Weights of a small image denoising model: normuon at rate 0.0092, 7500 steps.
Rows from block 12, named by matrix and row number. Each number is 500 + 40 x the weight over its row's rms, rounded and kept within 0 to 999. All counts start at 0. Numbers have three digits each. After the name is the row's rms in percent of the matrix's.
# convs0: reduce pointwise conv (model.decb.0.1.convs.0.weight, 64x128x1x1), inputs 64-127
convs0.0 093:490430553449539437508542533441471435473477508465529545448520511520543425487444572485505512446449563503621465515463548513552467508501505445564492557487558439423535519486506587471507467567439518
convs0.1 107:481495555474448547465546537467591558538543504500510425597585523441507547546492518539499466562474418518504508540524513484501538486508539501535443486459511546470479467537449580471477454570505450
convs0.2 102:408566536464572472447472443592480534503467471493471542486515526487502530486510536565516506521454511455475438526457445542476453518522488511511510549501526458509488448489392476435445543484527555
convs0.3 097:459432502534525440489525502497511491538516485517490447521460447524487502412522462526593627465522486522581421504442496521462487509545515443513537495504393458507497540496466511394449546543551516
convs0.4 104:521534500468503489485516470497524447542514454446590531557507485493504490462547491561406527522494564525456498467508470420476507507442542500491447487500444466501570449515501493544480477547509488
convs0.5 105:618502472529542503499503517472498517574499541527545500498604482439538473507518480468502525540530543476416563530557535533486563431421468487537552542472477467473586498548458551483495486489500517
convs0.6 090:477531492489498573507562447484558522516512535439461499497554523475463559449487511574510442563451552519492443480560502539460476472485506482470487524524444521496524559455477535481497451481559489
convs0.7 093:558526419466467499432517510438504510548581433463520483493509535559554489526457577549503514471526508424468442493512522453557508575525499521453540551536462523547541410516451506503471441539468561
convs0.8 099:443534551524561431586509444498534490555456506472482501534461502468504510414546444444477499504573472477578521516480523540476486569538462465486455553497492507466517574502555607443447484562553462
convs0.9 101:534498553446535533588507543416558573551475508474466487477510523440464459520506456507453545594450507392508511507538486502505457469514429424528472525497603483514532499484500419530407535540477465
convs0.10 103:391469520495473471565554480519423498484475461574527504523584476509539508442471500440535478496497558531449527549533534498414438495443492524439505484565479491488511480520499431433492487517540529
convs0.11 099:512455530457572447469542431502455445478470562474472449528544510557546402470547459523488537487511554525558532536456494504578569428471556474489500530454424565521444520446490477513512540443536459
convs0.12 101:472521451440586529532513540476395468557458545499562551513520460475492527526551547500450520550500453507495478516466501514442539563436479522439526497502435483496589470451492483535492510477504513
convs0.13 098:493505498527522512524493404451516431491525524465522497556563550447528471502628499533528437514498461496444434491525444508548471546462438452488518498529440477534451490517530525462544462479557555
convs0.14 098:531550516474527566477518483514545522476582590498556562466594504466517469473522539528459519537517487539513454464466466533508476505533552461464466463494509471534436494495525522528468470460487493
convs0.15 107:551486499491492479444532467490475444480522449494486516529455500482564557537469496522527558521476422500548533467562449493526535562439457475450473462383511525506417517442443450451541525505510519
convs0.16 101:479492499541531481528481518480529528570499586497454486492482468451567465444461493535460506501459497479483524461491447549501500470478579501514443443480507488482502491489531453511420450585514485
convs0.17 098:549528500425547506492492451465509497489501506573586479480490450391460456481407474459494502515499502546529529577464485519490519545521562473531535496558519438468514540534515507481472504467518531
convs0.18 101:504523545505576554502498415486514465520557511593439460499475511568530565492496429503479490457410491485489476401509486470516517554544501567574508489516510508546546401584535439521488529524535410
convs0.19 106:561458483443470564457508467474560472500477504555464574497450502569591497505507497466452552490454543500568465452448480493540546521406449519566537536517513525532449466496536492487509464469551454
convs0.20 111:489462504476562408550470503488514515498467504470470546505501489466535505438444459492500454501529533455476578507507569479467517524544528519554485456527394489466441530522495517504465472511511510
convs0.21 094:518506479524448461519541470476506473441522526484509553480535430493551448536517484541537526505492527474522498497427490503498479506496566514503499514479440538552578521470489532487476557515477528
convs0.22 093:515538548512536532497402461549480451514484503512481418488530513508492481435495455497458511485607495459534481506467450574513524464539448471496499523479486468493507536470459458451520461516482455
convs0.23 111:447517502495499518521538480532444443483551523491546536539628532462500466532434426501466555562462505439477476503452526489501509465478493455519502480474501536483469503476546518537438552517508568
convs0.24 089:506575500518537520538592485505459488507533561520480520467460506488483448547500525529472446461589525552576543519512518547497514373518469465482505484516540508533458560562544542447490554527504465
convs0.25 100:432522511551533540496512482422492504516469544626509483498466519471484536474564510499436503560443454560533521485553574483555581486587475510586500450488544485545503525541509536511478545542479496
convs0.26 101:485527470442535552559604484424569468494461566470514449436513474527514487555515517584487538541505461510533525522509560493470456493466512460502477521497481527557480480547529466489429522539481475
convs0.27 104:506491551556414513509500538496547466485459520537427469523518570507487540526542570481514478501532548485538474573522467574470458480450520468528490467550472483522473544475443484423543503566452494
convs0.28 098:517534464479495475518487490446505551512502464436449504543497500486524496483513462525458504370452478536436566561438449464494540409508490524454491599460528566522512450515509477496501550561494472
convs0.29 086:482479532537494497479510485450505534547537539543493512472509612512469494495499496511507487487416555536527523417560470497568488504463491512500563492495477441545476469545520442530480529550561467
convs0.30 092:510498475433601552533466520510486450476542551490529574471452452583491492587412531483481565509490488453526448523476461509489531549526524556476474514487495514554545497497494495549470533476576510
convs0.31 098:427507474515551476476556520576536520522453491446555516435504490512527511454557471498538568483509519549530452507503465464514536410474530469456500502447469597496495486498479510576467530431493484
convs0.32 102:434573468432555442480404504467455488485547457454528492457438458578460508497494496489496450463455528458535412526469553534484584514517479522544457458486506513598461504515520509508492499502508451
convs0.33 101:479552523456550470534469431506542553476516574568502461592491527502542449494480414512475522567461524507505489453565531483485539527490515544512432559536466526481514492563587545489462443501534429
convs0.34 097:538598474514485454496452501511423582465561450481455506514511490458536489566506468515470466524492506423535515516517553553466487477497456585462513490490475520480473554419448500476487543497468507
convs0.35 109:478509453542478553386480453481500480485535468471495489454484548541369504500510410483477440553534503546474472513503500493548533488509473520561508474490480479410508528492483420485445465563504472
convs0.36 089:471494490453562500463459512475537436544511434456479450518538570548487559488511467452529471491567425532474543522445504575552444521481526463468479542497454509477512534442490480453418505516506479
convs0.37 110:420502550568476485477516483511552467502535474517586456527431474464480486475513498501526402535484517510480502462503504589519481525456509492448492452472477481415487470432410502538476537498541540
convs0.38 113:519538488523517529516489448532521551455512561514510502497558512539510351482508527485442489539452483512539578553486502575486512484544473485555476565515574486488473497490509522589447440554534560
convs0.39 111:513445507492432453515507464497453483528539484452498455432421489411491461480494471525568470477503430560513555533494523493493538512447482489525449483531502506555476464524443483562515516476496521
convs0.40 108:466507606501553488470502497499491505545497551524522564453524487553503543469528532536435467571451507470451541469427536528406518573533538515527564539531500513441490560486540503465484474542437536
convs0.41 094:568526500507538523569613500441566552536512495524531516484528526523494504467508502426476472516469488515570517560376564436565564500472409490478512499529527570595533501482446457521513471587509484
convs0.42 086:496474516495546451504493471517548509502614540511455527449642468497469508493493477465468456497427425419501499531484498525472435513498522487513517424443478560516538473556518481529566508482521467
convs0.43 101:456524506502508514503445497470489513501515549561496551524500499501449487467473490510438484510470543518586531513534514422544482607495471541535525544509464525596530539531472564489429570446512586
convs0.44 099:529556525475523597468525563488505588503473526499500529509505490499410473445538448484468476443489484516483517455530446502491495536512484540416575506537453485419558514492545535478533526577569523
convs0.45 094:527560514549525392583486576503479438469480517508518549454483462521436534500465550435520478547533545516539579512500493566590478543513540513503452501551547405415477506514548499480485517531520490
convs0.46 101:519487486559467453490524488449448572461552553524536501545561547517527434489534502554506502533452549458549495478533496543412485435486537502443477496474542529575507517500520500474470472468507571
convs0.47 098:541455531436561539496536519467457443488514497410535450531539474561428516603491517457465491470461496529485511466472454547527537525515526522464500435521493471512429453485502451571465525473590434
convs0.48 100:470516444488543477476475533460549494566617548523512509505612468479430491498489569521475519442478494506553443533482553509515496508468519443483501497478466499451541479459523425489518479466572499
convs0.49 111:515537454462539504534483510521522521511479532551485526459445440393509549512460486507485478450441552534554501490469461483509446527509527512452474449581552504530475557559457455592493492587533483
convs0.50 105:492523534525505527510417500533522484556494503400459517457484456486571591499462456506545521490586522541512486445523397476527545494555532528495421475538577486573497500549524516428502562484519498
convs0.51 104:544525509567510537507498495491486518457429512496504537530432491546416443431479517475487526496431513514525478457482491517553485514472438490570483540500470517503474570417476547550445474485568413
convs0.52 098:495519510598463575453504501526475542471481495498466507549447516531500505449496549452541499505447448491490497483456515473455496487496487447466520482547473481479562567509494504454514486543442489
convs0.53 113:490484448482542451487524498515519536530506547560546511509438491482435513514470430471557543579481506522565463474462514467509478584494566543528500510482507527473519532563522513489375459491532497
convs0.54 099:431498475560419487496513426431409569553554483586488549471543475528470487518455517425440487578413531430439493560511518501467482515542481485538512481481513528536549443539480502484547506508525473
convs0.55 092:526549547545528526461465500488516527458547523433463533489522534546406509473438496556465572528535505476489509534464490508457508462478443528553456419395535532499461549541496463476508532577468507
convs0.56 093:523452497507482435580496535481470498427507518499481534551531553523480505433488476478561485494572474451434472553479498475487569450463551527538521503514481553484558461434474606476547492585485478
convs0.57 099:506546488503581380436507497452525539427550528536426498446486523547520408465500458488454525517487535526501551462536515545528483595471516558482554514487498516469515473496518512549511528429492563
convs0.58 102:476488543487512509507440507487494469473404565532504503549431443459524489497463552422493413462425471492510484491501483498569551492520573530417469466456530449475527488523459521529523453446508492
convs0.59 094:578472490551534504512575541519559555412502477541423550506599511500574472496536472531423509519465498495566533469425560492538481494507521440530468478425515490521504522490505434501555489539503508
convs0.60 090:540517455521531504484474488493504513520531486585452449430553550501469535574432449506478420377515506408461467475532531522509488510517482490497536477452524450429444509474508544430566510522478494
convs0.61 103:490535441528526503502463604466458502468397499481512505424469577431478486493491536506573520468573528544512473485461530539504459390504473506543527499533448503532541550576532500516501562434513479
convs0.62 091:493518531436514481524452485498484552541522584453512545487582517540500439447511498508462431533466475508531535463499515436498541538491518485501417499475500514529516522493437477474453450463462554
convs0.63 101:463482457494481467501463483506428494555545498532504522500597562579471482513526434475513489424465454514454501570482435512540446511568528488440526409451454496475509501501529508471449513477434460