Weights of a small image denoising model.
Model: 2.79M parameters, activation relu, widths [64, 128, 128, 128].
Training: normuon at rate 0.0092, 7500 steps, batches of 128.
Rows from block 16, named by matrix and row number. Each number is 128 + 24 x the weight over its row's rms, rounded and kept within 0 to 255. All counts start at 0. Numbers have three digits each.
# convs1: 3x3 conv (model.decb.1.2.convs.1.weight, 64x64x3x3), inputs 48-63, a 3x3 kernel for each
convs1.0:150137146097040148146146092110113150148130132128122126095094077111106100136139146122081121167142132129102111115096139168180159147164114128162112085101137093107117150069118149125173124151135172110151153158111075108144096102117099142152137089149146100141108131118110169129133099130098116165167133119169140124114085141146127161190124136142079177126154125124136137115205127132148124129120152087180142168111140178102111127168139151159156
convs1.1:135145118146121103138081107115127163134090101129112101127140140154160159122139124131143138133091082102067099082120121134136094131134104138131169158109159087087089144137121099103105139151070137127137105191120163126136091131097096194108099151092114136149115149147119137136140114105123157116163124172096119151166105140132120130126136172139150095110132068171093066121125138139091142139149160129151167091110115159108105148152118130129094
convs1.2:127147145122117075168155114147136106153143128084139044148158139184115128102100135145129141120122188138115116126130107142113143159108080154118142150155143146143121135128128118162099126145126124101132154195132172150122132125091123048130122107135113153140108134129116142141106139151150139115121138130122175122133144133134111125111109119130131082114138146127172117116104147161108190112158094135126104152106134104094129114128135146111137
convs1.3:097099129143101168116138071156107134136117108122134119087113105134119131128150150113135109148090172096134148106131120143154137067134141121153105153183115108076153125125113121131090116102104156134106094122145136099161148138153216153115150159107138129122155133154122155131161113124120148125160143171104097124112138154149133113113126176101074144160134143144126127136104150119145122126098181150114094153163104114117115116152129108181131
convs1.4:168146136109147115082110117137150170157185137137122110190139135138111146150112129138126123140126129110154162164118149109131138106065156107145126142128127146120105121148149117146141156141126097134146150128101143127079102135160081127163159139141150083110152136123101115109130150093167117130112148124132162127145099135101181096151139165123099134108096153139135141139149123150112125094143138140141156139149144163140137115143144110119113
convs1.5:081092127127126137138109147171106122157140129152138162141113133139075127150099137188121101116135163064119128150138128120113132154123170103109123105139147130116132154120153114119126155111119127132128106109137173102174123176154152112113087135076151159134122121121154117058106079126099110123161098112102152114104117118122143133136126132118130123126135097158162131130100113109097164131095107139151141132097119112107158110102146163131149
convs1.6:137144165131114118116133116137135123130148112146144142108122113106154131178120124082121099164131134134137131122118128151136154116112115128145142135123135133117175076160153115095113129110094126126105067144132137130138115159137124133111108136116086104158120112107111133133131155079114124123155110137096116126107122151113115091152166154136110159101143115123135103162143127112091092129108090137142130107119125169148116141114144112134116
convs1.7:145098129158112105152139103155120133148174169178145112116116118128092109116133104171078109091120135107126135120156121133160098181138128125134136122143120090103095109121117161149119122134156156139110135147113073122116104124134117133129145160125077138173121137128112153158112118119125108124118138129089089143182091130142100135139146169178119175119138122130143120112107163156106123149136117126117090113130129160143132165128169156135125
convs1.8:138117140141088113153126119116133106102138142102116121104112126091117103124088117115146086118127127115116126141146138145100155121142109121110152159111112110136115165111123105129090139132119128097112134082142145051128131191111180118096092082155140155129108119142127135146113101130132130131162127141122126115143117119097126101139142145154078124101133116162124141106085121112112137128162131117119125110138087089126128133071130144116151
convs1.9:108176099125143127173133098137152133124120142172099135130128126126115139159133106140136145154132169166163124115138153136139110091074158134168170157106131144128098142131124156121110119107090131123084114115120163132128119123125125111137122134114169101161136152091087154117112169122109143139116185144129111133129104148129159118123148103134107114148077102137127067153110105135149138161101116114142095097125146170122152105119149132129116
convs1.10:152108136114069097092104120134142135138127156125150123141099108150105146137147080110142136094100094103108117150109112066150058084135148127121123127135101130091128145087147139114143129116089092091089124152129163089149128149135104134146147091147101124148131116131131100119177132157117110137092139141111133154124153079155092146100153144129143093103120148086132112142185113104112122144116167152158129144116150146067109119119106120116105
convs1.11:143132143127134132137148091184155160104157107144120100127147132126117095143101147130150124120118145136110122118128134143116062154156163128138135149156167101131129144129124090148152090117131150091136151146137115128117181115152153130147111152070170114149118132108129100099147078116171117148144092091107143144110126115121152083155105124132106135145085115144197107142094121150143122136119103134126137135137170139089109119143134167145138
convs1.12:087106140114134140090149114101117120118160186115126102182098154108140101114142137091099135131118131081103113169102118070097091126147122131114108170064138142101111149165134159177128139148126123113112124097112091139147142091127141113089135120109133151095142126134151114123123151136147113109110137119135108144150105137132141123066159127117144144097132110108122114161155150127101125128128152109109089119128135137074123123119119167095106
convs1.13:149140139141115139142181145110122125127107173113162098109111121182170158138132118153145153156114131098149107148153162096101174119121130161116134155145146177172104153162124143093146080118118134149120165115134086095074098102114094145117110102179155158133148127155123102132115117106118148098129138126162097117133129126129132163115149105148134160091119149112164152123143107085117141128152113102124115186136140128121108131106114120145101
convs1.14:106110152129119180123119136126156114076128149155111134151173112163131157139105105120138180131129075133125144130131111085126134128120123147099146103143116147106113092150145139149126159113129116134158119143145142112135143176098149102107122099126107127161179128160187127123090096153145165127155155102157118107141132145126142109127106149108090064138122141153133141140147173143119161119100121120115128138152129097075123120129136092145124
convs1.15:152091160132117123125147122137090114155129097136135132145132095144092150148108141126180105119120123134114117165152120116156132162141132163136082152152103107150125137116154148145175113091139108127139133072121124134129090134140158136133131187121108155140105133098132126151161143164150151164169079118152100141137148159134153093146110112132104117167113156134114110162089134088116117116129109118104123106131075148187095150166128181127131
convs1.16:096115141122102118133140140103128122132149157103111066134116116135117143136145156163134141154163087151126132150107127115129118104138091158135135100155063088175107157108094115136190113116138117168151119168147084173141145143119108131093145144146138161141137177126083145149105106161149147100111098137133094139147123097119163178132096103123139099119095172126170149156127120135125098124134150107092153124158117103152172142068143131141141
convs1.17:108123171153139098122133097169147138143108139135128169156130144101139153121124106098108143142152137102125184151167097050127156150117150172141144166181110165097128173141134082170163124134153132169117136116171123119150132117136099130151093157110128125137119113120116117122166145171187117157128149126130146100141102148128161078143149140149131135099139100114121097122176144100113148128109124168076147115146145131123109134150122134139132
convs1.18:113125133113116107127111139132126155193144117145134142141130159134089072118132091103140112141131122145070082124089159158136098115143112145162102144125108112164086139168129132140141135116124131156162137134081133135152102126135109125120121115156118102132127152120149164152122125126156185101080135135140132115158164175150150111096149184120168145111088153082085096131122117086087149143136137134106116111118135135146128169126160168094114
convs1.19:106116113090145158148103134113133124108137123109190165093122141150105135137107108096115126099096116095153111183161162112110122151144137083120174143145121175094128091126154149156091108090103180156138088110122134132149151142111159109106135109080124122130120115099140080102111145126115175121150147095125144131104150125109113129140164142137138136120101092139096123162158140105183081143092074098092138120160172124116140108136184102120094
convs1.20:121095130101115095121110141152126127119148134150087134135133079161116127101155137155153081138140154179131128154102154148141192149129137103133118120117151150157114139099126151122165113184129129108145130165158120149101091157144184172147094069114139146151152082117140102152166123123115134139113138141130103111092095091139121126126147129155119121161139146118108107093125169100116109133129156152090143142193109126122134185114125100116083
convs1.21:096080106082089126159101131080127093106084120124111181100105140101124154100128115173112127133124123134142108091108153160172127151098086169102121147112176111133111144142164111159113104105137115124173123129121149125116126160101130108157124154170140153127119130108120139117136174121077157178118150187139128152132163123110095082129155126142123140164157109119082128150145138100121098134118071117097143164164103115154105132145134119103125
convs1.22:158135106135148150149107138134133121114123122128131173160124153144131087157132146144123113109083090123177092120129096136151117136157111189087131111137136129137148152143074174130120139154139154128142106101125117099152156088124129164141151155137142170161182175161162143127115140141139133162121149125146114109152141104159110118126149099127140130121097125160143144123100162103144117085128132061098094078113105090110138152091121136138144
convs1.23:166116156095132113131113139152102158130133177139125152127137092148158144122126108120155150140178120135160136124122147120120084169132159157207144129093123124099108131176100104118146168152131125118069131123139119073100132106140146151131100176140137159163164183155167129122128164128110098134126129139162158129145130137164125119060139098133140164159145087141118130140104110143121155122128122141111139143136103137122090091141169149136124
convs1.24:143151155161150147134126109156106121145128102148133114087134132146092146110129157122144084097130099150165140159098108064129122168097137127132093135112155175110103163112096117119131085137121108135141165122138113131143109105108120118146102151127177102138127115144100117104149128122130127108187141164152103141112130106106134149128090117168126125120162132092096101111141094096107148155111158085136108167125103136098121120150156107134117
convs1.25:111096114099105151105107140128132127180120082116103176112110079153162149126142118138161139078144136121117102113149146122144076122142110133128107133126107125145120125104085103134138138149114146129104135122143157132095157145139125138137150137176097175141167151182139189153118156108141087208135114082167084096154142140159157116130102142177101115093155127143122084138132142130134126127102120128139126113128112164114145130106125107120110
convs1.26:142129136116112146142103144106180176122100140170147146106109123129133128075126122078108097116131139122144159159102091089150124153145086155130172142142140119097125127092123110140121144128158184125091111125127154141130142125153110166125110157151146144130164139130143167110124143162103170133127116100139134097176106104137151147150148114128106116163106112164073118145119170116108101169099125128184129073129144132160129167089105092104129
convs1.27:130148105119101103108075119122097107122128117087140115129145140163148166152110114118102130125139153126104085166104131112169140111123111114106155148093159149111112111195152198127155135145128166140108137074132138143150111122131084115142100131083095127121093109106139126138140127095090123164160125140078095108081062131128094170146139112140146103124113117142121148131120122120082127123181108119135168157150095159131135173151128126129128
convs1.28:113118156130117146155124096117153136184125115127134136052148122124160162146142151118060140156136138098098141190134133160115121123130136147135136134138115158135124090131151124102124116134144140153131123129108143142153150123116126143107163118066063147150117144160146127095184133120136148117130114098120097154120110139139145105085118146169118141151105159082170072112114130123121215133155146139129160141117107113126109129145129115151081
convs1.29:104112071134097119132127103164111123119111125136148093109154117130106136107087083096096099085140149148131134129128132181130117154105081163133121123142107107145116084119121097143114119134120124139157104115148120106113178116125123158161109107144097147090116079088110074115099110105195118139139083132059096079140112131102096151044113148123164135116139126128116126095119098124117124152148125112120129126114105139134164104152117172138153
convs1.30:129137145126105095122115132147103146100140096118158096147202123116127118128130140132153084090148129116114162090139140056093162127111114157147173097104123132141158129129137132155129148148158106175124094128153139121160126178138172121191103135124170126146122120118124146124128167086111160100106125152131145103113164153144104137124105153108127158128160119150108106067132125117129134093140134124111126100123180101094105085140126085138082
convs1.31:103143108125148101136145090163122135138126154155148116124141129140071068117090188148141089094153135086118098146163109128167138158125099104132110108130107137099125119109102128067114143117134161083125082105094113098113139116111126141141101126149129103160117128109096153112116113099107122119084131116099167124123111116106083140147103153121143122114146133196133126114103145097120084172153112108154091073102124133127114113159076143141124
convs1.32:114114112138166145123143074125143131130143089157152089190150081124121155128150132126129171124126127104112131123127205136106130147160123192098081116122136148110083133097110142155117117132080114094115126112138144076117123145105103071123133125140090132108117150175146141157102120139114090153112100140148121104132140157116095166164121101114125090157089139140087119145137122097111142170142140140116138078099129093092103125150125149102100
convs1.33:133117119163129093119099131135122182122137127133126137091118114150095111093139128125120123101128107099138126091126091136118069132126148116113156152120147119125116103177125138114139152151146131130121139121048115119128136111115118103126114125123182152147128117158165124149113137127155123124108098125140139128076118123106147111127161152117114135092092134104110177132118145148089109112141149143104151161093074139134100115133130134142094
convs1.34:134130116135157142102128121179106149136153144144104104179121078106159125084162082112126132161111119112125110126114115159109113142133124164139147100195101101119107115096157112133119149139089155129182120100120179115151116111119130131144140100107126077154148113117128118112116179124124112134155104157077138095132109141178107138113126123134145177137090103096119132149116131145089141110107059112130117130121115071130137115094148169145099
convs1.35:110158153130137150136146093117119158162129171121178110105109149125155102137111110144128147098135133158134118108126161145144167155131165132161139153154130146133078113085128128107145110142111124123112133130155117150121111127118130169146152079102126119140108147113103083125129101128099163069133160118141184110119128129157116088165140125148132174138115153114156105134152128075112115124135087115119115118105145139094142140171132122144147
convs1.36:148143129108097135119149096121128116124152119139129118086119121142100136137101093132056139137107144134102126155141170136115134140120126081117122103120104128073123175164122121135120108117136112147124091139078118095149131197083147109110135126113152125140089144105129145115121154124096085101134135112143177158079143112107138118082148167164118148098144120087125165123106105086154141133138158126170160109116146151129110117083106112088130
convs1.37:116140123132103153149169168088122114173150139085158070120124091130079100152067118117134131105125153144096058100139108091141159105137115107129154107106128178123127171140141106145107146128107094144122108113120145104130076127155096158136111147173145149147129145170069130123146117188139154130115118148113105127141141133123155131153125112133103138186173137152106129152200135138153140136138157144129137095094071134142130127153118143151157
convs1.38:098114142114095096121092118138130031116150140140102088134150108116119124106140094112125134128116124123152131132154113135108131111126126102114103137169131157130163115110140105153100118129157135140156133117145114136135131136148117189143104131151120106155117096150158160145159104179146123143148137133188122068096097139119177134166120126115115123149111161082108162143116147175085123088174168092150110174132104133158091101140122110109115
convs1.39:130123150115135120082102133133116120167107122117118151130090148125110114153120152094093121137125104147166121108084121127117145158129121112133119104134133128085144120146101142149168155122136128088126148177120130130121140115133131144096133145123119122093144113107162154104103108077113149119114159148105148094156136117098152098128167109141131126124154138164098155129063144156133121161103100144146151110176124114103169114146101152103147
convs1.40:130112115136125112144119118176126128118130101133121108150135136119100147094098097099097095119141119107146146161137114130133191115127121116137122158083137111084142136151125139142119126084160127076118119142162100119128155113097147146163099114152112162143129156156146121141121071126149143079095129078115136111097122156168151128091163127088076147143115151148133130106112112128176158117137162089109108134153119134114146161108138139105146
convs1.41:107122148114109085109156083139148133112102160095082144137101080103163113100125116107131107133119141113132118141134148137143123128147171149122150159121079070142138131128124138106174126181076171140126140193112129107078102124122148101152142148119158109148112091112169132184161101144134102102123152118147151154121096144144126140131096104158080134127119163131131134129077078115128129135097088127133106104162081147161141151141173137090134
convs1.42:108141087152105112127149089158084127091139077110132124144133128156140139116109166162137124080149105118153150136089125131104121108148121144165136121095094128121082146100127189087119141161125086147152150145126124162102068164157158148143084138135121132113096119154110145133129116143115142136189133103129132102139141103126135123112108124143105114097121120150171148157127151145101098186075130109103095161102148135141131149136133151126135
convs1.43:171140159127156120131122147117159114128171088125123119170106184151143143103108119094180123150113161099111158141141115160108122099136148140131123121112177123166120118134141134118107163141130168136112174166136140114135153126137119156161135118146143146170154121091102109154155117130137159144154151146127116132127139116097106154188123126125158122129121111170155127081106124086126078117148143147109158105145118118156153156125137109123137
convs1.44:142087161134193083136119110113111106139132124116161109144102085114141112164152113144191119109124150085125153127134118106145123171132124127162104167130127107118131097134147129103141145127112161127107128118136138167114117094079128132141108118148131175162117142177135141183134171136071148105119124122146151132158164094140175149154128099146117129123120099166132112104146115106084102127117105161115104080111128106141095133133118105113114
convs1.45:138079115095144081118133090155157155178128148168120112125129139104074087126122103106129118119152119111143146107083128135115118172123139120127073126054131136137090130132126194135145132138086131136131111123129124129106068149158150154142129118145108152123131166164137120186143115128100136130144064154128142119153138123115132118167133105122158131126122138117105129113136111130110137123141120089121117123155120126132133115082127117122145
convs1.46:135132144127184102163114138135174080131135167134144128144172124096150141148101113115165123154133158121139150136127151121145138121160118107096137151175133113124134174091145112105115141147093115094171127120127156163145145133178146113105145115141151175126152094086118113153110118119119086146116153101127115093160154142138069134161139133126128123114112144150181094107102108139121124146081124071108139117154166112145129154132173117075083
convs1.47:118139113115123075119136078130161166127104109148136143158099113154132111107159090149132162122095158126144159137122134106093134118108168120131131132099128090141117101164066116153112126134132137100127148138123104115094109164131163113132099134141135111108172121089137141147108072122130111133120124142112167156162135173108102142134127107183107152121135128143116121114121149103103127146143142086153165130111128159162111160139107135132190
convs1.48:124112193124122114103116104112128109115121123107143075076144115125116142124095116125096146142083122074078118122149082091127125091147098121112137114162109125127147166130117119132109134119111097130112087156119124163046159138138132125115090073075141161137108155126128118104166111121122111103157104127119107131122148129095111156133134127167115126146115135079145155112099125187140156148094111119169111106159084138137130090112108134106156
convs1.49:121107139114173116116145090155145082130110153148164080119092122130140104195137090110130113114129162114087115118131136104157176117118109131137129087156135131095075105138166121166083129146129123143116157139151159101102163094139104146151107147148132104126121176124116135102083152163119100114146150118127152055113144128148172111130137137141118139134127164124116096097125101120133117157133177134135111141133109096142140141133099122155117
convs1.50:140143158119149128096118143161129159087130171092090152130148141109128120188101136124128162144133186151144125140117120123135092115175138155171156158137169129160136107140166106148137161085161128130127143103097149102085120112127139131134098163155094124123104124113135138117146113112144141110146127146102145135181119131117117146118118097106095113084138090100137195147155118126092132155138165101129100119164119114164118089122095143173109
convs1.51:099103107101137132152101095104143113110124122110181141112128107130141121099123108108079127090151140157097115084094126148116146112108132108113144101154141121090154135152103107128069132100166073151175145161131140164112124118167135150134142116096133131115078103147124181104141106132088186134103143144151132104116087108151112092134169156101130103090138102139132125163176120113110139088122122119107121114126147112119120106145143107124117
convs1.52:095144128114141133131115105116120119120144141133083113128129109135145142116123140128110113129149065158131076142104123066105155117115113105102150145131114151123122077132142130144180143138153119107126125074139148080145150136129118141129100101116100108127168138106149172147154100158139093110108149112106150137138148121136140120146120138138154139147156162106130153132116119117127144108113144150123152120119121128100138117105099135107098
convs1.53:079122134130100150148177110140140099115102131166173127179063100157116127166146154147085136129137125115075144146132141113144124123109137179164123145142138151117089146112146123134128121119139130122121094105128159129134107128141120144159107153107145116155110090165127139104128127120114156113165100114124125129139116102117155076101146154068142148122137093140132088131133140140148107167127132153141131121139093112153120170159142173139150
convs1.54:185130101104129143144149126115099117090158134165124091121104144131156120124108088151143131129168158128129119153093134128126207127183121118176094128169156145142128135111132128117147074113152101150097140170104142142132131138146119117064086114150142158093147171132119101093134106143143170127085087107111122077099124157119107082172157188091129101136099097150112136103126159133131099118108109075143126126118135120146133124157095154113168
convs1.55:125172093125179163139148158127126119160149126151109129109124094143141103128101146142088121138110148141119115136134137144105111103149145107113102124112081088148124126111122198146141137142102154133091137091145118109107146131151159068166094106099147086121139165120104115131101131143121105110133127158094160101123137158126131137152164145137165151139091070143124094130152120110133093117081131135093176134164116123104133101090126145127081
convs1.56:147127109119147163110086153151140160114150109122107180162094109168141119098129112163153112177166155150137132096084095115135123084117165158144134115138094162089107100162108129154144083180117167145141127120186157163108133118162139135117138102111146105126128109094135108114138120130151134099121111114133133137136127167076121150111100065137112129151111126094118113130108138162129116163118147135126187116101152098138123157154164149136138
convs1.57:141162128127154174135107106140094106146107130108119133115049117112112150150118131093116105131166117122145136116088124081119072093106097116113109101057124108157134138104131097144112160130104118115139110080146095124129144131167120128095185125126087147138127141130131136070104112154128135123076161125064145177153158124167117137132181131134107094151122163137126152069083142148134103176118086143064131156070097150144135165143172131165140
convs1.58:148137119116128091100118104100121104125141124106111122092136084076156140155149111128130094132124145103113157121093153074113095135102094161120113080095107107101121144138152121122103108141119073092116167162152131157116133141132121108118161107139137115137123152121155105147137148145146088136096123065095086122118173179089150121122110135112151150141106119109102091162102143140118131068150085122138137121092135122111156131136102188148148
convs1.59:159135181161113123130101110122077112167104091137119139102157154070135111138098114155107110129122184105184141124118122107099111121104139120162121110130160149105113143149108160093128091119123151134147152155142133130134144141160096177144127124143116105129128146132155105118092159130165160136141133093083092138151120149148099150101145127131127179154118142146143092066126114104114097125122119140120117113133181138176127149123143176101075
convs1.60:116098123159148138153119146128134075125075115135127135096150095178202136128106130132142109168129142138182141117120127107140171152156178140169111153144140175102153169104191126155123119135133123117141116103128123167143122146089119126143134145119136159098144114120158122135130160096160078117146089122127144113113084123155143139142122108133143179111141101118140136160151095134117098122108092167121117134161109129095064124097108121116171
convs1.61:086145113156123121131127124138134150130172140140111084114146123126073156107124131113097090165225111117137125163147061107144128121147132151058102116114089112098131111153101143146099162156135107117145131129129083116108137140068085105139135128143127168129166136116108127163113117146135118133106112132148145099140139129112124117189114124077106136105187151129142138099112119113137135124140167130105128103149145188074111123153105187080116
convs1.62:105138125117122138109129133104155079111128146138142137155151161175110143158118096161147159156109111137144129160152131119117170114140098092122126157157122115133135108079105133154132133101127121189105131135131084156141136133109099132096101081111134098131048151120133150145135118132134122159114155095076141135070147160150121154167136126119124114141111155108114135153121124141106108134150085125146147137113106150090084103150168150158109
convs1.63:110154148143177139182136140117137159132170129188104129128130148147115111101130143133112157208137151113127137141119131137130106150166125139111132189146114140128122125122123115136175129081137159201161101141122119124118103112149118103114152129120089167109129127146108125107115126081118114110133104141120136125112099122122125079134076129143157162140141166113146152154115129138118124135152115111141133142099143124148098096115131116121124